From a checkpoint of a small multi-label audio tagger: 21.4M parameters.
Rows from block 7 of a small multi-label audio tagger, named by matrix and row number. Rows with one number within an expert belong to one neuron, the router's apart. Each number is 500 + 50 x the weight over its row's rms, rounded and kept within 0 to 999. All counts start at 0. Numbers have three digits each.
After each expert's rows are labels from the 100 clips, of 14976, where the router gives the expert most weight on average: "lies over" is the class under the peak. Only what is clearly more common there than usual is listed. The data: synthesized solo parts of chorales (CocoChorales).
# router: router (model.blocks.7.mlp.router.weight, 8x256), inputs 0-85
# up: expert up (model.blocks.7.mlp.up, 8x128x256), inputs 0-85
# down: expert down (model.blocks.7.mlp.down, 8x256x128, transposed), outputs 0-85

# expert 1
router.1:489520597470474522495490534422551479549495438562516524520534502493545416487493635468491509418586585527534519468447548525516560418592478524501461524578516398419531490510473505520535507457455473464372475484510481485443541419487398400561490560513477476430484494
up.0:551529586512566462551503447423515447519493409501534674513520604486566488519398509531509516568588427449521511514536510543506478370563528532484494612496570458470486426510538544436509449457503497512555489533539487514472507539506481553478495579455501408533559483
down.0:578456539338493596541581532516441493502534528525460431560516456535473518545559507550531444463468571577402537437531445420470556519469479545421432417550512538448433622453505512457519553475521554480460576437456514409547476479460491528493511418474607511490511557
up.1:463514545570486431442492446574531502616500537486486499473523551462567516564482496450502531592607480477510547492511503537491437454441513485501547577500558452486529486516482704587460389452427486535542500598585553558485570507521536514555480575450509435551537459
down.1:624463523438438574625513531564527508540564549508592462521491504531534485562539553595479498443543572557462473434544490537530554578477452601414405523531615557544444590458479462490519520494548551494453552525495535430484445475423414539522571472548555483461542516
up.2:454506489485504436616507511563495517471506551501464496473305475492471534583432469450481476574527466536330534505608480514495500485531519494590479453564530578480519395544537590468586318546498564494535463566648450529533518474516481469532508530395508552542594516
down.2:520454414476483502557450538545437468428634549531526494533438494576567484459518595467544357467469514405483576525503437608475567573492413500461429561450540510535555445533450592455631413503565519392506450438459561477524457476541523411548550494454528456502574511
lies over: silence

# expert 5
router.5:621504507495464492473493585433542475505553600529545487428503641440555442544497463503531517416549482532513521450376542495513464544411552522591491549560475526518534507579556517529442505486445489463417484562494466464705448453498476369519480507501514517374504522
up.0:521502488515492452434508537559512500546522493489531578507399563476538476506489502509515509547562430521487448523465531493496465409439411502516489548494503484554502420533507644603432387543487546535500465666578410499452529459544467463523437584447502500485613498
down.0:499532568460469542477454576502601479428478504500500424525488456553472502440562478565496427497524558530462457395588421489478515430518518498468490517529564544522501530422454467521520565455427534392471480411460495492512412511426423529478453446499538472479511507
up.1:553501502555517438398481380508511487505555506486480537453411523500538588498407473490545527595526457524477468589575550535514425386472355523524509513444496496566507470553490616539509474458426531540555480621591478503418502474535556486613455579536466489432482486
down.1:488455505517472519520463581523523442537533485489461436495476460558528513493509484590465462509458494500595464395625456601478503456535554552458527587515533518615502472443427383442437589454453469407538494473474500481490440535416406573489482483514508438503541476
up.2:427515498534454543386484317539531472477514449504497422534463475533506533482389518507496518585552556563515504511539453484498531441414502513511480413516525496538538571566513516513496528481451460541476533523498532462550541440492613561604484500516489518455474480
down.2:483561455455489488565529520589525443550460512458533490448531500459532465573468444529497498532485442533589508508492494564482495351554553529487504567531536543583473464490485420448486496413439500498439532502504455494552490521435421553519538581491481498506527454
lies over: C4

# expert 7
router.7:441504696528468501595487481501500481541374545522476479505564557465398476547466637568518497415534571645509498546592547482512554481538469505503531538446512470540536497544523502462375516494398512550438490485518502498468479469502484488484485483514506408409470481
up.0:453494539518481481545528461512489516453408423478497553549426516470533560605385439519524519549470484527302539493575450453490401372505534504535512464514629507526458527539524569502566470576449510452537532514566502527490480503499521525532484545444511562548532495
down.0:503492421516555442567456495486477426527580518398498464525459499505620539501515498586494567473523492453611499583519532615495511451455467512446501545550474489565475509494413414519474578394448527403476482577453515517454503566583465432575475606587548511496471403
up.1:499508479493498382538505544528509498491397473503484527562416556481489566514437502516513483499532442494323462542604456408494508469545510509455503519530610517531446465504523512524541389575465535480543535537660502513456456519516454517486469571436510539492554477
down.1:501509416513548418545490518524546392514532464365496448503433474503617533429496550544515456476508450452540458502566490580475498484538487480459521592530513503554524444479446478542487529392452495442599492548462539544498427588588468510507523639525538575474462370
up.2:600492444535518422480569577530469527430414575503468527562468441451459610437560451409494548591545498586508456530494510511520517482456455548488524556541506559578529520579548561492432397504421442520526483610549582504518485518496594513525463611526488484459427455
down.2:518480463433605572479493489389421522485522470492497459531440460512478526504510498530492506504574548493489545545505528550526481611441507506439424564486477532506559625592458469568542445483483539493514507429498568571466498488525485485554494487529516464486428530
lies over: F#4

# expert 3
router.3:566517554448419496456497573387464577527511535554573495527553514444570402479498520479523511397479538607530456456445552518521409516529485517596418497582444422438560528630521546496477534392515453489454503444500462437592440522490395431551520472529514483424471500
up.0:551490521510524391501514539540461511496477459484540587525394581491454524530460579508499520493517464428389502516500504483493514499540469496450509571436564488545490345547506597569565346487483515522522464565676481497475495516501485484482501582413499507471655496
down.0:502472426546450486580521642566443457446549578486450472514466488483564560467416453528464447466485495465509552537589476469589508488516503505461472518493550493589505442437406513520464510434496526465485500494468522441541551553561464532531537551483513531455557474
up.1:458485483515561560602474560468577448427467477487540564528454441572417494478602554581499478458487485488399544549399605409510628593468524502431535475436459437428516429490524461563467444581500455481508400424475547511537487482506483489387464417533507450495497506
down.1:502509368510533474483514527502514549607463521440601471487513489565570517534559543485466484544567439562619483519517459568509429415629519467576446542415511515512447453536445506464440468501458520487540454519437482551473550474525431514552482533527519564536511439
up.2:477509596495490517361489502491563481486462525504544451487551498540451414478422467490477503529468442422389537460560529488520366458474474506389487471519545467507446537519476523600541501606402572389446532542570508496566483436448565533548516439429496548507484495
down.2:484556399463475514593592487502498410472408506451396511449470506513550525482406409565512473552453459512525427432556519565518556379537470519511391589475474470581514434497479430429508506480414533455447548484435562519580506450521429534483480587519509562471453480
lies over: silence

# expert 6
router.6:625491455474492503475493572483510460492585543526488499473484601465501429497492439530526499450461509487488495494465522551511511530506516504464444446481491560461578533664537531552503492447540468517488465458484472475573463514505469465549482496468497472334512523
up.0:536513659544487489503475528449551487442556545566415502483451608559434511368444438472508518474429516427535426428478370469496578495427526451513536450410439543563468497498519517556612488522491555463479487463515560472477437456523442541420541486472505486435486599
down.0:458500478503471513509479413466526476526424513552481476563473473514477462577440424542504493567531446438490516505443534517425402356524543557423593585571457510380529529442591419478477536561432501439531497537442476564517484516533408530508442426493470546546366500
up.1:578511570485508472427489466514479495494571544546491495499507529567430466426508465356532533431447568428413561536519447478495547561467416496492472461447500549531474538535493515550541503500504525516492544425575508456407465527515511496466539430510507456559457507
down.1:471509540439505553525469442472558518462455579513541501454504439540407472528464384510472494496482479481385566534444506457576434496514493518444468488585535577435465598451524430483507510577397571439455534477479524566551500510544461527442513398538447580515392529
up.2:554505457521508425526507499495465507508480465509531564542412621453452528510479579541500492479497505500412505507481490511495546544479453513489511520450573485538483374566501561583540410459464498546494516582736514499534475458498515519515500583437494499474625510
down.2:510437475487470543510451550528563476482556486497504503472407487503531525476448453556536427486453530439457552490550544461571525460586390477484502427540526543579454444512522507533527504475539555430449509475460505434553528503562495461557574469458484577462576503
lies over: D4

# expert 4
router.4:538501539467407463439491584457520576613625511554527472446514496458506425480488414532510506340453582499512459520582542507520452523519534495573486583600474500434527521511480523502488514468533496425452475477508483444617514512495383488537528468534497466420469489
up.0:544516383498506496507560469486421551521467481488458424425503549413540540477575542505498520502500430523497488531508466490501580500481524511496447581540417533583550390552490546456549539451561534451525434514472403538484439434513463566528467531501500542519449453
down.0:478475499522490549498534476522528516390467497495463415539531415538445458553513481519558586515525547467486444498572421450457470454439461540592499544536479415532377544518488472471543464496408501447490467507473547564481445506441480502494374462485437559431547564
up.1:511479535508492518533470509542502526414469526478470463500564511454378412524414444462485494520517524493324525503516542441515443533454507456508473447587592503418537506518541511497496495530448476504553497446560568507517487524488566510466467449454503469528442498
down.1:495582593444522559548503468443562497458478554499434486517495440513512585505569434539555432583437435486403492491546525515475481409559506469462447495450499536460457494385546446440492506628472542453366487452438495574493476428508479521555476491497431563384427536
up.2:532469484503476418452500544578505535548484451530489401505502498466476523445483381483533510482498520598559523481438416528502474479407549479532497559455495534496482482483514461581412496483583496547548474501476442525478434445493408563541526493438519572586480469
down.2:500403548548483471461512597505511433505461435523530462498466534501485528537584537455500511529478529492480410417530435494501564477498475493607528584506528481507490544551542531464467437551596458516530578537473504577489520466449487509507545510429492519442563505
lies over: D#4; A4

# expert 2
router.2:511509512480447491460486549422478511519569523569512501437524542540522405510523496569539521402475560516526418490540539593519465540604432517652504521626479479400553512732540538514495521398542516568421462477506490420625461462489506482502485488522496487384472490
up.0:515483437502553424520478577550475494464465484491561524510371553482444514561516580509514499510503504452418551564532495497488502540523455486516507468472583534526504414528508610578610358452482537518482490555701495509524498481497524488552501590392509534481640521
down.0:493442560461507491558467616530490389421574490420495536514406472496549575390504505493550526443411503415424610514479456478469552503560418574420462453505536457498530530482422561569571485523501573391438473484512564454513479565527472537516567547469453519484613519
up.1:489468458498425448635514461372435545536413562483397601471481579447452567532470500557485555538518399571483385406569506440490548447524496480484470456573521455551498455541564543446435492491511456528611529576530522536355585460528506526540513577492517490433459499
down.1:544478463502508606512477462454465595373507485506477512556489474584431446494468500524420512468465647484401561386527468425457545622441424569524532509458508481463524630457450463472528491507538456466507475474487520432551477497468551418489491429484539473480509576
up.2:524502589498520523485470533536491434466493479523464513532413517459452470576401501484516476519536526446293542497540454473504386512553496478496481420520598554419499493552532543517596484545532528559495525433577506571579516494529580455572512440359504547533546510
down.2:519564453551475543565486500516505477439478574467513492496431431575614538487532436582501496491469412552539601559476439536447512419499448576509439519529520505456437533433486430484498487569398573418425479553424511519477488509561472502563435528503429538445561512
lies over: D#4

# expert 0
router.0:528500418506465479442502498620498442538377485523461527439492522453507549454499428602508500494458445428502507611506499521506497411506564500336599549449505478544481493411521417438488501547521503497533477600505575487441487566506438584534476605518490538664479487
up.0:534537499492480594383479436469516513498483538503491575542580504465426514456409649464483505505407517569478564531505454439474523564446527471509484475526654549504485520577488510477552493548497443532470536482528563573499488577518550419515451443372529466527552563
down.0:434495517564415449500436520500499542543590444552545477563575528457494522516407485615478511497483464455582516501483493427524477486522452460546475536503561454431455378437515562502534486447531505441506445471493485574483568389561401483411571482507500496471495515
up.1:532510494485453524573485557529501453418319489510437561547500491531478516439477448519489491536493433477476486502456515533503551461508521509474461400510519527437512456539530473486483486508478478615509442549517592512436463487456581497501517547515492435528413466
down.1:557496490461480597458526460467468559410421458536496436528582422562484397546515530514491527529516498486571514533458490501466462505444496499525521471475443438486477684537511416452467515501459472473446475505404581537485473492460473456506426421575495462519558555
up.2:493508452500494415481506563522462472511423471499487539580400544506447523472499513511499520516529498475323482586581489473510479469535464492498524548483581476534489427537495517574546390559421480512519486574715581522486477500497512420481468565416513518497563500
down.2:477483448450477519586524588549468392513591464432521382478427430561644507461533544575483426494474490563522483562499451537566530489567500530499472568515498579491549436463389482497520563436470476370516469469407557526538428506584447464490556537508556554553544486
lies over: E4