config.toml
hop_length = 160
inner_norm = false
positions = "learned"
mixing = "mixup"
lr = 0.0021
beta2 = 0.95
warmup_steps = 3280
Rows from block 3 of a small multi-label audio tagger, named by matrix and row number. Rows with one number belong to one neuron. Each number is 50 + 12 x the weight over its row's rms, rounded and kept within 0 to 99. All counts start at 0. After the name is the row's rms in percent of the matrix's.
After each neuron's rows are labels from the 100 clips, of 14976, where the neuron reaches its highest value: "responds to" is what is common among them. Only what is clearly more common there than usual is listed. The data: synthesized solo parts of chorales (CocoChorales).
# fc1: first MLP up (model.blocks.3.ff1.fc1.weight, 1024x256), inputs 172-255
# fc2: first MLP down (model.blocks.3.ff1.fc2.weight, 256x1024, transposed), outputs 172-255

fc1.576 129:42 47 81 54 41 49 20 62 48 49 32 36 38 46 48 61 42 42 36 36 34 40 68 71 62 57 53 42 48 60 24 49 47 46 59 41 48 47 47 37 52 66 63 41 08 53 56 51 55 33 60 48 50 36 73 78 56 45 47 38 48 50 90 56 51 46 58 60 58 49 32 56 47 47 40 39 47 42 36 50 48 54 56 71
fc2.576 163:43 58 55 52 54 52 51 54 46 49 52 48 46 44 46 47 50 50 45 55 55 51 48 56 52 54 50 48 51 51 46 50 42 50 56 50 52 53 50 44 46 50 49 53 45 49 47 44 50 44 53 53 54 51 55 68 50 47 54 50 47 55 99 51 45 58 48 55 48 38 48 44 56 52 57 44 45 47 43 52 47 50 45 48
responds to: oboe; note D5; note G5; trumpet

fc1.420 150:56 47 50 57 47 36 24 30 69 42 47 61 50 68 58 51 15 60 48 74 85 56 45 49 49 59 60 44 56 59 68 55 32 64 30 46 45 48 56 51 55 54 32 34 52 66 62 49 44 34 63 53 42 41 40 48 46 33 56 52 40 53 55 59 45 36 17 28 77 56 57 81 48 64 44 53 54 49 50 49 51 61 43 30
fc2.420 185:40 26 59 38 59 45 87 46 30 63 56 32 64 60 55 60 76 68 62 37 53 37 54 60 42 47 34 43 41 64 39 36 54 33 52 37 79 51 51 42 46 52 25 32 40 39 70 46 42 61 66 39 44 43 35 52 46 47 49 45 56 52 33 51 51 43 51 46 29 71 49 62 32 48 49 52 45 55 40 64 61 39 71 64
responds to: cello; note F#4; note G#4; note F4

fc1.422 153:72 39 36 30 59 60 47 55 29 42 60 53 58 54 53 54 17 40 52 57 48 64 33 62 30 39 47 50 52 51 55 71 61 72 59 60 43 55 48 57 52 43 36 82 48 42 48 41 53 41 54 58 45 62 58 62 62 80 55 24 57 38 49 42 52 45 39 41 43 51 50 44 47 37 47 59 60 43 65 56 48 54 50 52
fc2.422 209:47 48 42 63 56 34 47 62 35 35 43 48 43 50 62 27 69 48 48 57 17 52 35 66 24 41 45 30 50 62 31 59 60 40 32 52 57 36 49 57 52 47 52 55 41 52 33 44 54 45 66 52 46 53 50 37 49 60 52 66 47 44 56 29 57 72 51 51 30 50 54 42 47 48 30 33 61 41 62 61 48 56 52 49
responds to: note G3; tuba; note A3; note A#3

fc1.613 202:60 53 44 92 26 53 48 54 56 47 56 52 54 49 45 64 45 45 56 28 52 58 47 44 62 48 59 47 47 67 48 42 44 50 53 50 52 53 33 44 55 64 47 42 46 56 53 66 51 47 43 53 61 70 56 70 44 55 62 55 55 32 40 42 65 35 47 49 63 60 52 54 52 52 43 40 53 37 60 35 66 47 55 42
fc2.613 399:48 66 64 56 42 43 62 54 70 52 51 47 58 56 48 42 42 53 27 41 59 63 76 41 62 67 44 56 45 54 44 49 42 55 66 73 48 44 41 57 46 44 53 52 67 53 46 48 41 53 53 52 48 48 36 36 39 50 57 58 38 65 65 36 41 42 60 55 61 41 20 56 56 28 61 41 61 43 22 54 26 53 32 34
responds to: trumpet; note F5; note D#5; note G#5

fc1.314 186:56 53 42 78 43 52 59 42 35 47 62 51 61 45 46 60 49 49 66 46 40 69 33 43 65 51 44 48 34 47 36 51 40 49 37 43 52 54 16 34 52 61 47 41 48 47 52 60 47 53 42 61 63 75 53 39 42 46 71 50 53 39 45 34 44 41 47 41 65 70 64 43 24 72 38 45 51 34 74 49 68 40 61 37
fc2.314 289:33 51 55 35 63 55 35 67 71 48 46 43 58 50 30 52 63 35 44 40 55 50 83 60 47 61 55 38 45 52 58 50 52 57 73 75 51 41 58 79 65 36 43 53 43 47 44 52 53 40 64 58 57 33 55 61 45 50 42 45 56 63 57 39 47 58 48 63 50 39 16 62 69 22 46 35 57 57 28 45 39 44 47 54
responds to: trumpet; note G5; note F5; note G#5

fc1.291 126:62 39 51 52 60 65 47 64 57 58 54 32 47 51 57 48 55 60 43 70 46 41 22 48 48 58 40 39 75 48 65 67 35 41 45 11 62 52 45 42 78 60 53 57 26 54 64 55 40 41 67 44 52 44 40 33 47 42 35 56 65 50 49 47 48 45 49 63 48 60 44 74 28 53 67 31 61 66 49 48 62 70 50 57
fc2.291 124:44 74 46 58 48 57 25 51 60 66 50 54 51 69 48 71 53 45 42 54 42 50 59 46 52 46 58 66 66 36 61 44 48 69 28 51 44 45 64 42 55 37 56 57 41 64 55 64 48 30 67 48 48 51 39 52 27 29 65 49 46 54 53 67 40 34 67 56 71 47 33 43 55 38 66 57 56 58 34 59 66 27 44 64
responds to: cello

fc1.298 132:33 50 49 55 65 54 34 42 52 59 54 52 36 47 42 65 13 41 41 63 83 34 55 27 43 61 43 58 60 55 72 48 44 59 33 54 42 44 44 57 61 43 62 44 59 63 60 56 54 35 47 75 67 56 48 50 48 51 49 23 43 30 40 64 55 42 34 42 28 52 49 63 36 52 67 53 52 61 37 54 51 68 59 57
fc2.298 186:50 64 40 59 42 48 58 72 48 61 57 50 72 38 65 60 53 36 60 70 52 45 56 40 45 47 37 57 73 50 44 56 47 39 41 60 50 61 82 50 72 35 54 70 56 69 49 56 60 35 41 63 54 54 40 64 28 43 37 30 41 63 37 58 48 76 41 58 35 33 45 57 45 54 43 51 28 39 64 64 29 59 32 62
responds to: cello; note D#4

fc1.605 147:49 62 44 41 75 47 27 56 48 48 56 51 58 51 41 69 60 40 46 48 39 19 71 53 45 53 63 49 64 55 56 54 33 60 52 52 48 45 53 53 66 38 66 51 52 55 43 61 46 52 61 56 46 67 59 56 50 57 57 48 56 57 44 40 43 34 49 52 89 59 53 45 54 54 54 56 51 39 39 54 41 52 56 55
fc2.605 233:30 64 46 57 56 56 57 71 49 55 52 63 57 45 71 46 56 38 46 67 56 49 63 33 49 45 60 38 70 55 31 57 42 43 61 65 66 73 47 51 44 67 52 83 51 44 47 58 52 27 61 43 49 45 56 61 45 57 53 44 55 45 45 55 66 55 27 65 56 47 25 64 48 36 65 48 78 45 38 58 35 72 52 50
responds to: oboe; note C5