From a checkpoint of a small multi-label audio tagger: activation gelu.
Rows from block 3 of a small multi-label audio tagger, named by matrix and row number. Rows with one number within an expert belong to one neuron, the router's apart. Each number is 128 + 32 x the weight over its row's rms, rounded and kept within 0 to 255. All counts start at 0.
Before each expert's rows are labels from the 100 clips, of 14976, where the router gives the expert most weight on average: "peak on" is the class under the peak. Only what is clearly more common there than usual is listed. The data: synthesized solo parts of chorales (CocoChorales). In brackets: how many of the 100.
# router: router (model.blocks.3.mlp.router.weight, 8x256), inputs 0-127
# up: expert up (model.blocks.3.mlp.up, 8x128x256), inputs 0-127
# down: expert down (model.blocks.3.mlp.down, 8x256x128, transposed), outputs 0-127

# expert 6
peak on: C#4 (34)
router.6 [ 83 128 148 105  83  96 135 151 181  99 112 143 131 193 102 121 141 136 155 187 156 134 167 139 116 129 159 140 146 139 141 148 206 127 166 183 122 153 103 114 165 159 124  87 156 133 121 137 125  97 171  88 136 139 201 118  69 136  92  94 208 176 103  96 121 125 117  96 114 189 138 134 133 130 119  71 145 151 127 116 164 132 129  74  78 220 125 119 192 116  83 122 149  66 123  97 191 123 121  73 106 145 133 138 125 150 118 136 120 130 113 101 134 151 122  72 162 180 139 164 100 207 109 149 162  91 129 182]
up.0 [ 99 136 101 137 155  89 127 137 105 114 173 138 132 157 100 159 185  55 174  34 159 102 173 142 187 127 141  60 110 163 145 113 163  30 121 164  83  76 131 146 157  68 110 138 108 149 133 145 158 122  67 118  66 170 150  75 123 143 154  77 160 117 150  95 138 123 127 103 143  98 100 101 132 137 121 117 100 193 175 152 165 154 123 143 175  87 114 169 111 120 180 140  79 139 133 126 104 202 143  97 124 185 140 182 100 117  67 111 131 162  96 112 123 143 113 199 171 156 119 101 172 115 116 119  86 115  97 123]
down.0 [124 157 160 136 133 160  94 150  70 119  85 133 193 149  91 138 155  84 169 109 147 134 170 138 126 101 180  70 131  92 126 105 136 131 139 141 112 129 142 106 104 113  76 114 116 138 121  93 145 139 145 123 121 108 198 121 140 142 131 147 183 165 150 103 148 145 135  54  67  93 150 104 169 120 110  85 162 107 149 100 137 194 100 122 143  93 156 135 194 190 165 108 170  81 147 124 158 115 159 122 176 168 155 124 136  83 146 154 138 133  65 179  99  85 113 172 178 164 133 124 117 137 117 142  94  94 119 158]
up.1 [128 133  75  91 137  99 118 115 143  97 134 155 118  89 133 101 176  79 141  76 178 173 137 131  92 169 124  90 107 164 194 154 181 165 124 131 120 143 146 144 190  23 139 136 176 193 154 117 132  73 103 145  98 136 155 134 118 136  50 121 155 186 218 109  82 130 118 107 148  58 111 112 153 125 152 155 137 205 153 140 127 110 111 116 137  92 121 147  63 118 151 155 133 156 120  85 105 186 120 188 120 116 170 131 135  97  53  95 132 155  87 115  99 115 132 175 158  53 112 132 156 103 125 120 129 125 107 181]
down.1 [169 140  99 126 130 147 116 205  89 110 107 193  89 125  92 196  72 124 124  71 149 136 137 122  72 104 189 120 130 112 127 172 137 137 114 102 147 171 153 203 196 173 106 130 147 137 122 103 146 126 113 137  59  87 133  31 186 136 105  58 144 119 166  98 175 187 164  96 140 116 131 118 156 150 174 132 173 166 117 116 178 147 115 107 146 123 165 163 158 134  73 132 146 163 130 137 122  96 159 142 145 159 133 128 149 123 106  99 118 114 105  79  61  60 153 139 165 148 142  95 202  99 126 126  79  91 114 212]

# expert 3
peak on: silence (49)
router.3 [160 117  67  92 111 100  16 150  80  98 103 143 128 140 100 107 158 130 144 140 101 132 128  91 133 131 147  58 143 105  95 145 228 137 113 195 122 162 104 127 188 138 121 109 145 116 143 140 118  52 102 102 125 156 166 125  96 177 135 119 186 140  87 124 101 126 130  96 105 172 161 143 113  99 122  89  86 160 127 118 165 129 135 108 111 142 124 135 164 110 110  95 125  90 151 163 144  93 132  91 137 224 127 171 128 120 118  68 111 117 146 110 107 144 135 146 118 155 139 163 163 131 111 155 153 112 116 195]
up.0 [134 119 145 136 151 135 138 135 156 113 113 127 102 104 161 150 129 131 172 150 148 128 180 192 111  52 116  83 117 119 100  26 145 120  64 104 136  96 115 125 133 175 143 124  73 158 172 138  77 124 143 167 142 119  53 149 155 154 124 138  84 147  86 138 157 122 176  90 155  74 202 126 165 118 160 125  73 104 120  99  62 162 123 131 175  81 118 117 114 143 169 147  91  96 115 188 175 174 103 153 135  84 145 155  79 161 147 140 166 139 141 138 134 100 120 125 134 185 121 112 118 136 138 104 124 128 162 159]
down.0 [ 93 116 170 152  74 150 114 122 118 105 141 133 144  95 138 133 163 128 122 116 107 133 140  83 150  71  52 151 143 193 100 112 176 120 170 152  88 100  93 116 137 123 114 177 116 154 126 200 114 136 158 108 120 133 183 113 133 180  66 138 159 113 129 111 158  94 119 128 136 128 144 153 154  80 125 112 153  88 191 110 159  99 131 154 126 154 112  69 150  73 142  98 185 108 137 191  90 144  93 115 151  92 100 123 184 147 160 192 155  97 141  33 150 129 168 138 160 112 158 168 114 115 145  96 131 205 167 145]
up.1 [ 86 130  72 153 141 123 145 133 134 123 120 110 144 134 156 163  92 152 130 140 200 141 137 178 145 196  97 149 116 126 141 112 138  92 163  87 152  95 116 163  41 175 173  92 101 130 151 110 117 153 143 148 163 101  84 115 137 119 169 118 128 138 167 161  93 119 131 219 174 137 117 139 134 130 151 206 116 188 158 123 142  83 112 134 141  99 124 192  61 155  90 174 103 173 107  94 168 187 120 115 127 156 124 121 143  88 192 155 126 134 116 112 122 167 181 168  67  92 146 122  66 134  77  94 148 182 121 129]
down.1 [155 133 118 140  91 110 166 152 146 134 111  94 170  97 125 138 170 138  94 146  74 136 113 125 159 106 115 108  71 140 144 116 121 156 150 150 161 211 101 105 121 111 127 175 126  96 131 156  64 176 174 114 182 120 148 136 117 161  44 150 145 179 123 134 135  94 167 167 131 202 103 134 104 151 124 101 133 114 129 141 100 159 165 152 163 187 171 119 127 150 127  86 206  90 159 124 100  90 101 131 171 112 151 104 130  97 171 166 107  55 117 116  50 147 136 104 135 146 173 169  69 166 123 169 123 129 183 117]

# expert 0
peak on: A3 (38)
router.0 [127 122 118  88  69  93 139 153 113 106 122 140 124 189 107  96 164 126 126 166 111 147 117  95  64 116 157  98 150 135 172 151 175 119 138 182 124 142 127 104 168 138 127 145 140 145 134 137 105 139 134 159 135 137 173 114  68 168 122 174 120 156  75  94 104 131 179 108 129 132 145 133 143 144 127  99 130 137 128 108 156 131 129 130  95 153 115 174 134 115  73  87 157  94 163 133 127  81 135  91 146 133  83 127 122 206 117 131 111 115  97  88 119 149 131 111 138 141 123 164 116 126 105 129 158 125 114 127]
up.0 [138 135 164 131 172 105 217  83 148 152 138 143 226 141 142 147 158 177 148  98 150 154 146 155 114 145 126 104 135 106 185  79 139  33 125 140 135 112 154 156  89 190 131 143  95 139 106 111 134 137 145  97 104 187  89 187 125 178 145 103 140 107 128 140 137 123  97 191 149 134 204 103 179 125 113 147 101 151 100 162  94 116 114 125 136  79 126  89 127 150 169 136  67 165 117 141 129 145 110 184 152 178 118 148 114 131 255 133 177 147 148 122 148 101 148 104  90 131 145  85 150  89 111 130 105 126 133 136]
down.0 [142 116  84 111 108  90 168 147  88 138 141 166 108 140 131 109 140  70 119 188  73 180 146 131 112 142 132 148 134 131 135 177 183 143 206 123 157 122  99 157 102 126  75 157 219  95 123 160  85 116  58 107 161 122 161 127  97 110  80 115 152 153 128  82  97  97 134 106  61 181 124 139 125 139 114  70 140 141 174  98 156  91 144 118  97 149 147 118 140 137  94  85 188  85 162  87 140  80 112 107 127 130 172 132 122 175 122 109  56 126  82  85 103  76 116  84 159 125 114 171 112  99  89 130 130 108 138 113]
up.1 [134 124 116 113 189 148 101 132 188 132 136  99 159 130 136  17 125 128 117 125 163  49 125 176 116 100 125 154 101 143 118  83 152 157 111  85 146 168 137  78 158 110 121 144  73 104 139 121 104 108 200 136 113  97 199 124 147 217 128 120 176 119 125 185  90  94  97 120 125  72 184 122 139 141  63 146  97 146 123 128 159 183 117 115 147 131 114 101 161 127 105 215 187 115  96 152 139 120 140 170 142 134 106 132  91  51 163  88 114 138 106 133 171 121  91 187  70 215 157  87 128  49 191 151 151 146 137 159]
down.1 [132 138 144 167 148 101 141 124  96 151 188 134 133 108 124 114 137 100 132 151 110 164 130 129 152  24 113 147 151 119 125 175 164 182 150 132 141 191 126  82 127 111 113 175 144 160 183  90 108 117 145 114  94 180 144  91 158 110 106 126 162 101  79  91 112 166 124 105 139 115  86 131 148 124 109  57 149  99 144 171 172 151 107  73  85 102  65 136 178  64 142  86 135 132 184 145  84 152 131 137 171 108 151  68 100 247  84 124  88 135 153 105 176 113 105 177 107  94 155 145 160 152 126 150 105  75 206 174]

# expert 7
peak on: F#4 (46)
router.7 [122 119  93  88 142 109  73 157  65 103 162 147 150  39 101  86 140 196  97 194 112 160 120 114 170  88 146 119 148 111 216 121 135 129 117 179 132 151 153  84 175  97 132 120 166 155 116 151 129  82 120 104 172 141 171  99 101 188 116 107 184 137 135  78 135 106 138 124  75 151 142 130 143  95 122  80  73 188 126 131 166 132 131 119 101 152 120 171 157 125 145  73 139  92 121 109 104 102 137 135 101 203 158  95 135 117 133  69  97 130  91 103 112 151 107 153 138 151 138 168 143 148  46 162 146 132 113 160]
up.0 [114 145 120 105 115 138 143 100 160 146 116 125 117 111 132 151 130 196 101 111 136 182 102  91 129 183 101 121 139 125 126  90 152  99 107 125 141 109 121 146  83 197 116 202  85 155 109 125 163 101 142 123 111 157 107 132 130 192  56 151 102  42 110  92 193 154 114 130 165 144 128 147 162  87 175 162 103 157 121 136 129  99 119  96 153  50 134 166 163  83 115 139  92 249 136 106 179  93 150 181 141 111 130 105 153 162 171  78 121 134 164 120 185 136 167 143 124 164 108  88 142  91 130 132 144  97 174 195]
down.0 [158 102  97 143  76 131 117 157  96 120 149 105  78 142 117  97 126  66 166 128  77 180 104 125 122  97  92 150 116  83 114 124 160 165 113 125 159 133 145 120 119 169  68  84 170 101 135 138 164 127 100 147 116  97 191 117 105 100  86  88 164 132 113 103  94 100 129  54  84 123 146 153 102 171 121 112 153 121 141 126 170 139 163 109  84 115 128 157 154 133 110  86 187  85 199 122 113 116 128 149  95  74 167 187 136 139 110 103  75  78 134 159 123 126  96 151 138 100  83 123 148 110  94 145 129 115 133 107]
up.1 [119 153 134 151 130 129 121  90 205 139 127 147 167 177 131 176 106 214  71  95 142 173 133 110  95 231 119 108 141 126 130  68  98  92 135 154 137 128 182 134 149 177 130 120 170 131 143  96 144  95 126 106 129 155  85 132 128 165  98  93  39  70 111 105 128 145 117 128 168 116 131 119 163  79 104 142 182 139 107 150 114  96 135  92 149  65 134  88 115 142  78 144 111 204 109 135 109  81 155 143 127 187 140 129 159 159 196 127 154 129 140 150 209 118 145 171 116 149 122  92 110 168 169 175 119 101 124 139]
down.1 [196 105 111 138  65 140 111 134  89  88 124  94  92 163 162 105 152  86 140 133  95 162 108 135  90 113  58 181 118 162  88 156 146 186 146 140  91 180 131 125 160 132  83  86 166  93 120 136 131 102  99 142 122 117 166  68 161 166 155  91 144 138  87  74 104  96 111 105 106 133 105 144  96 176 118  94 144  48 160  97 194 112 141  84  38 129 203 149 144  87 115 109 211 117 175  97 124 168 108 136 124  71 121 163 158 166  89 126 121 131 149 159 116 163 147 135 134  99  75 118 158 126 107 142 130 133 155 129]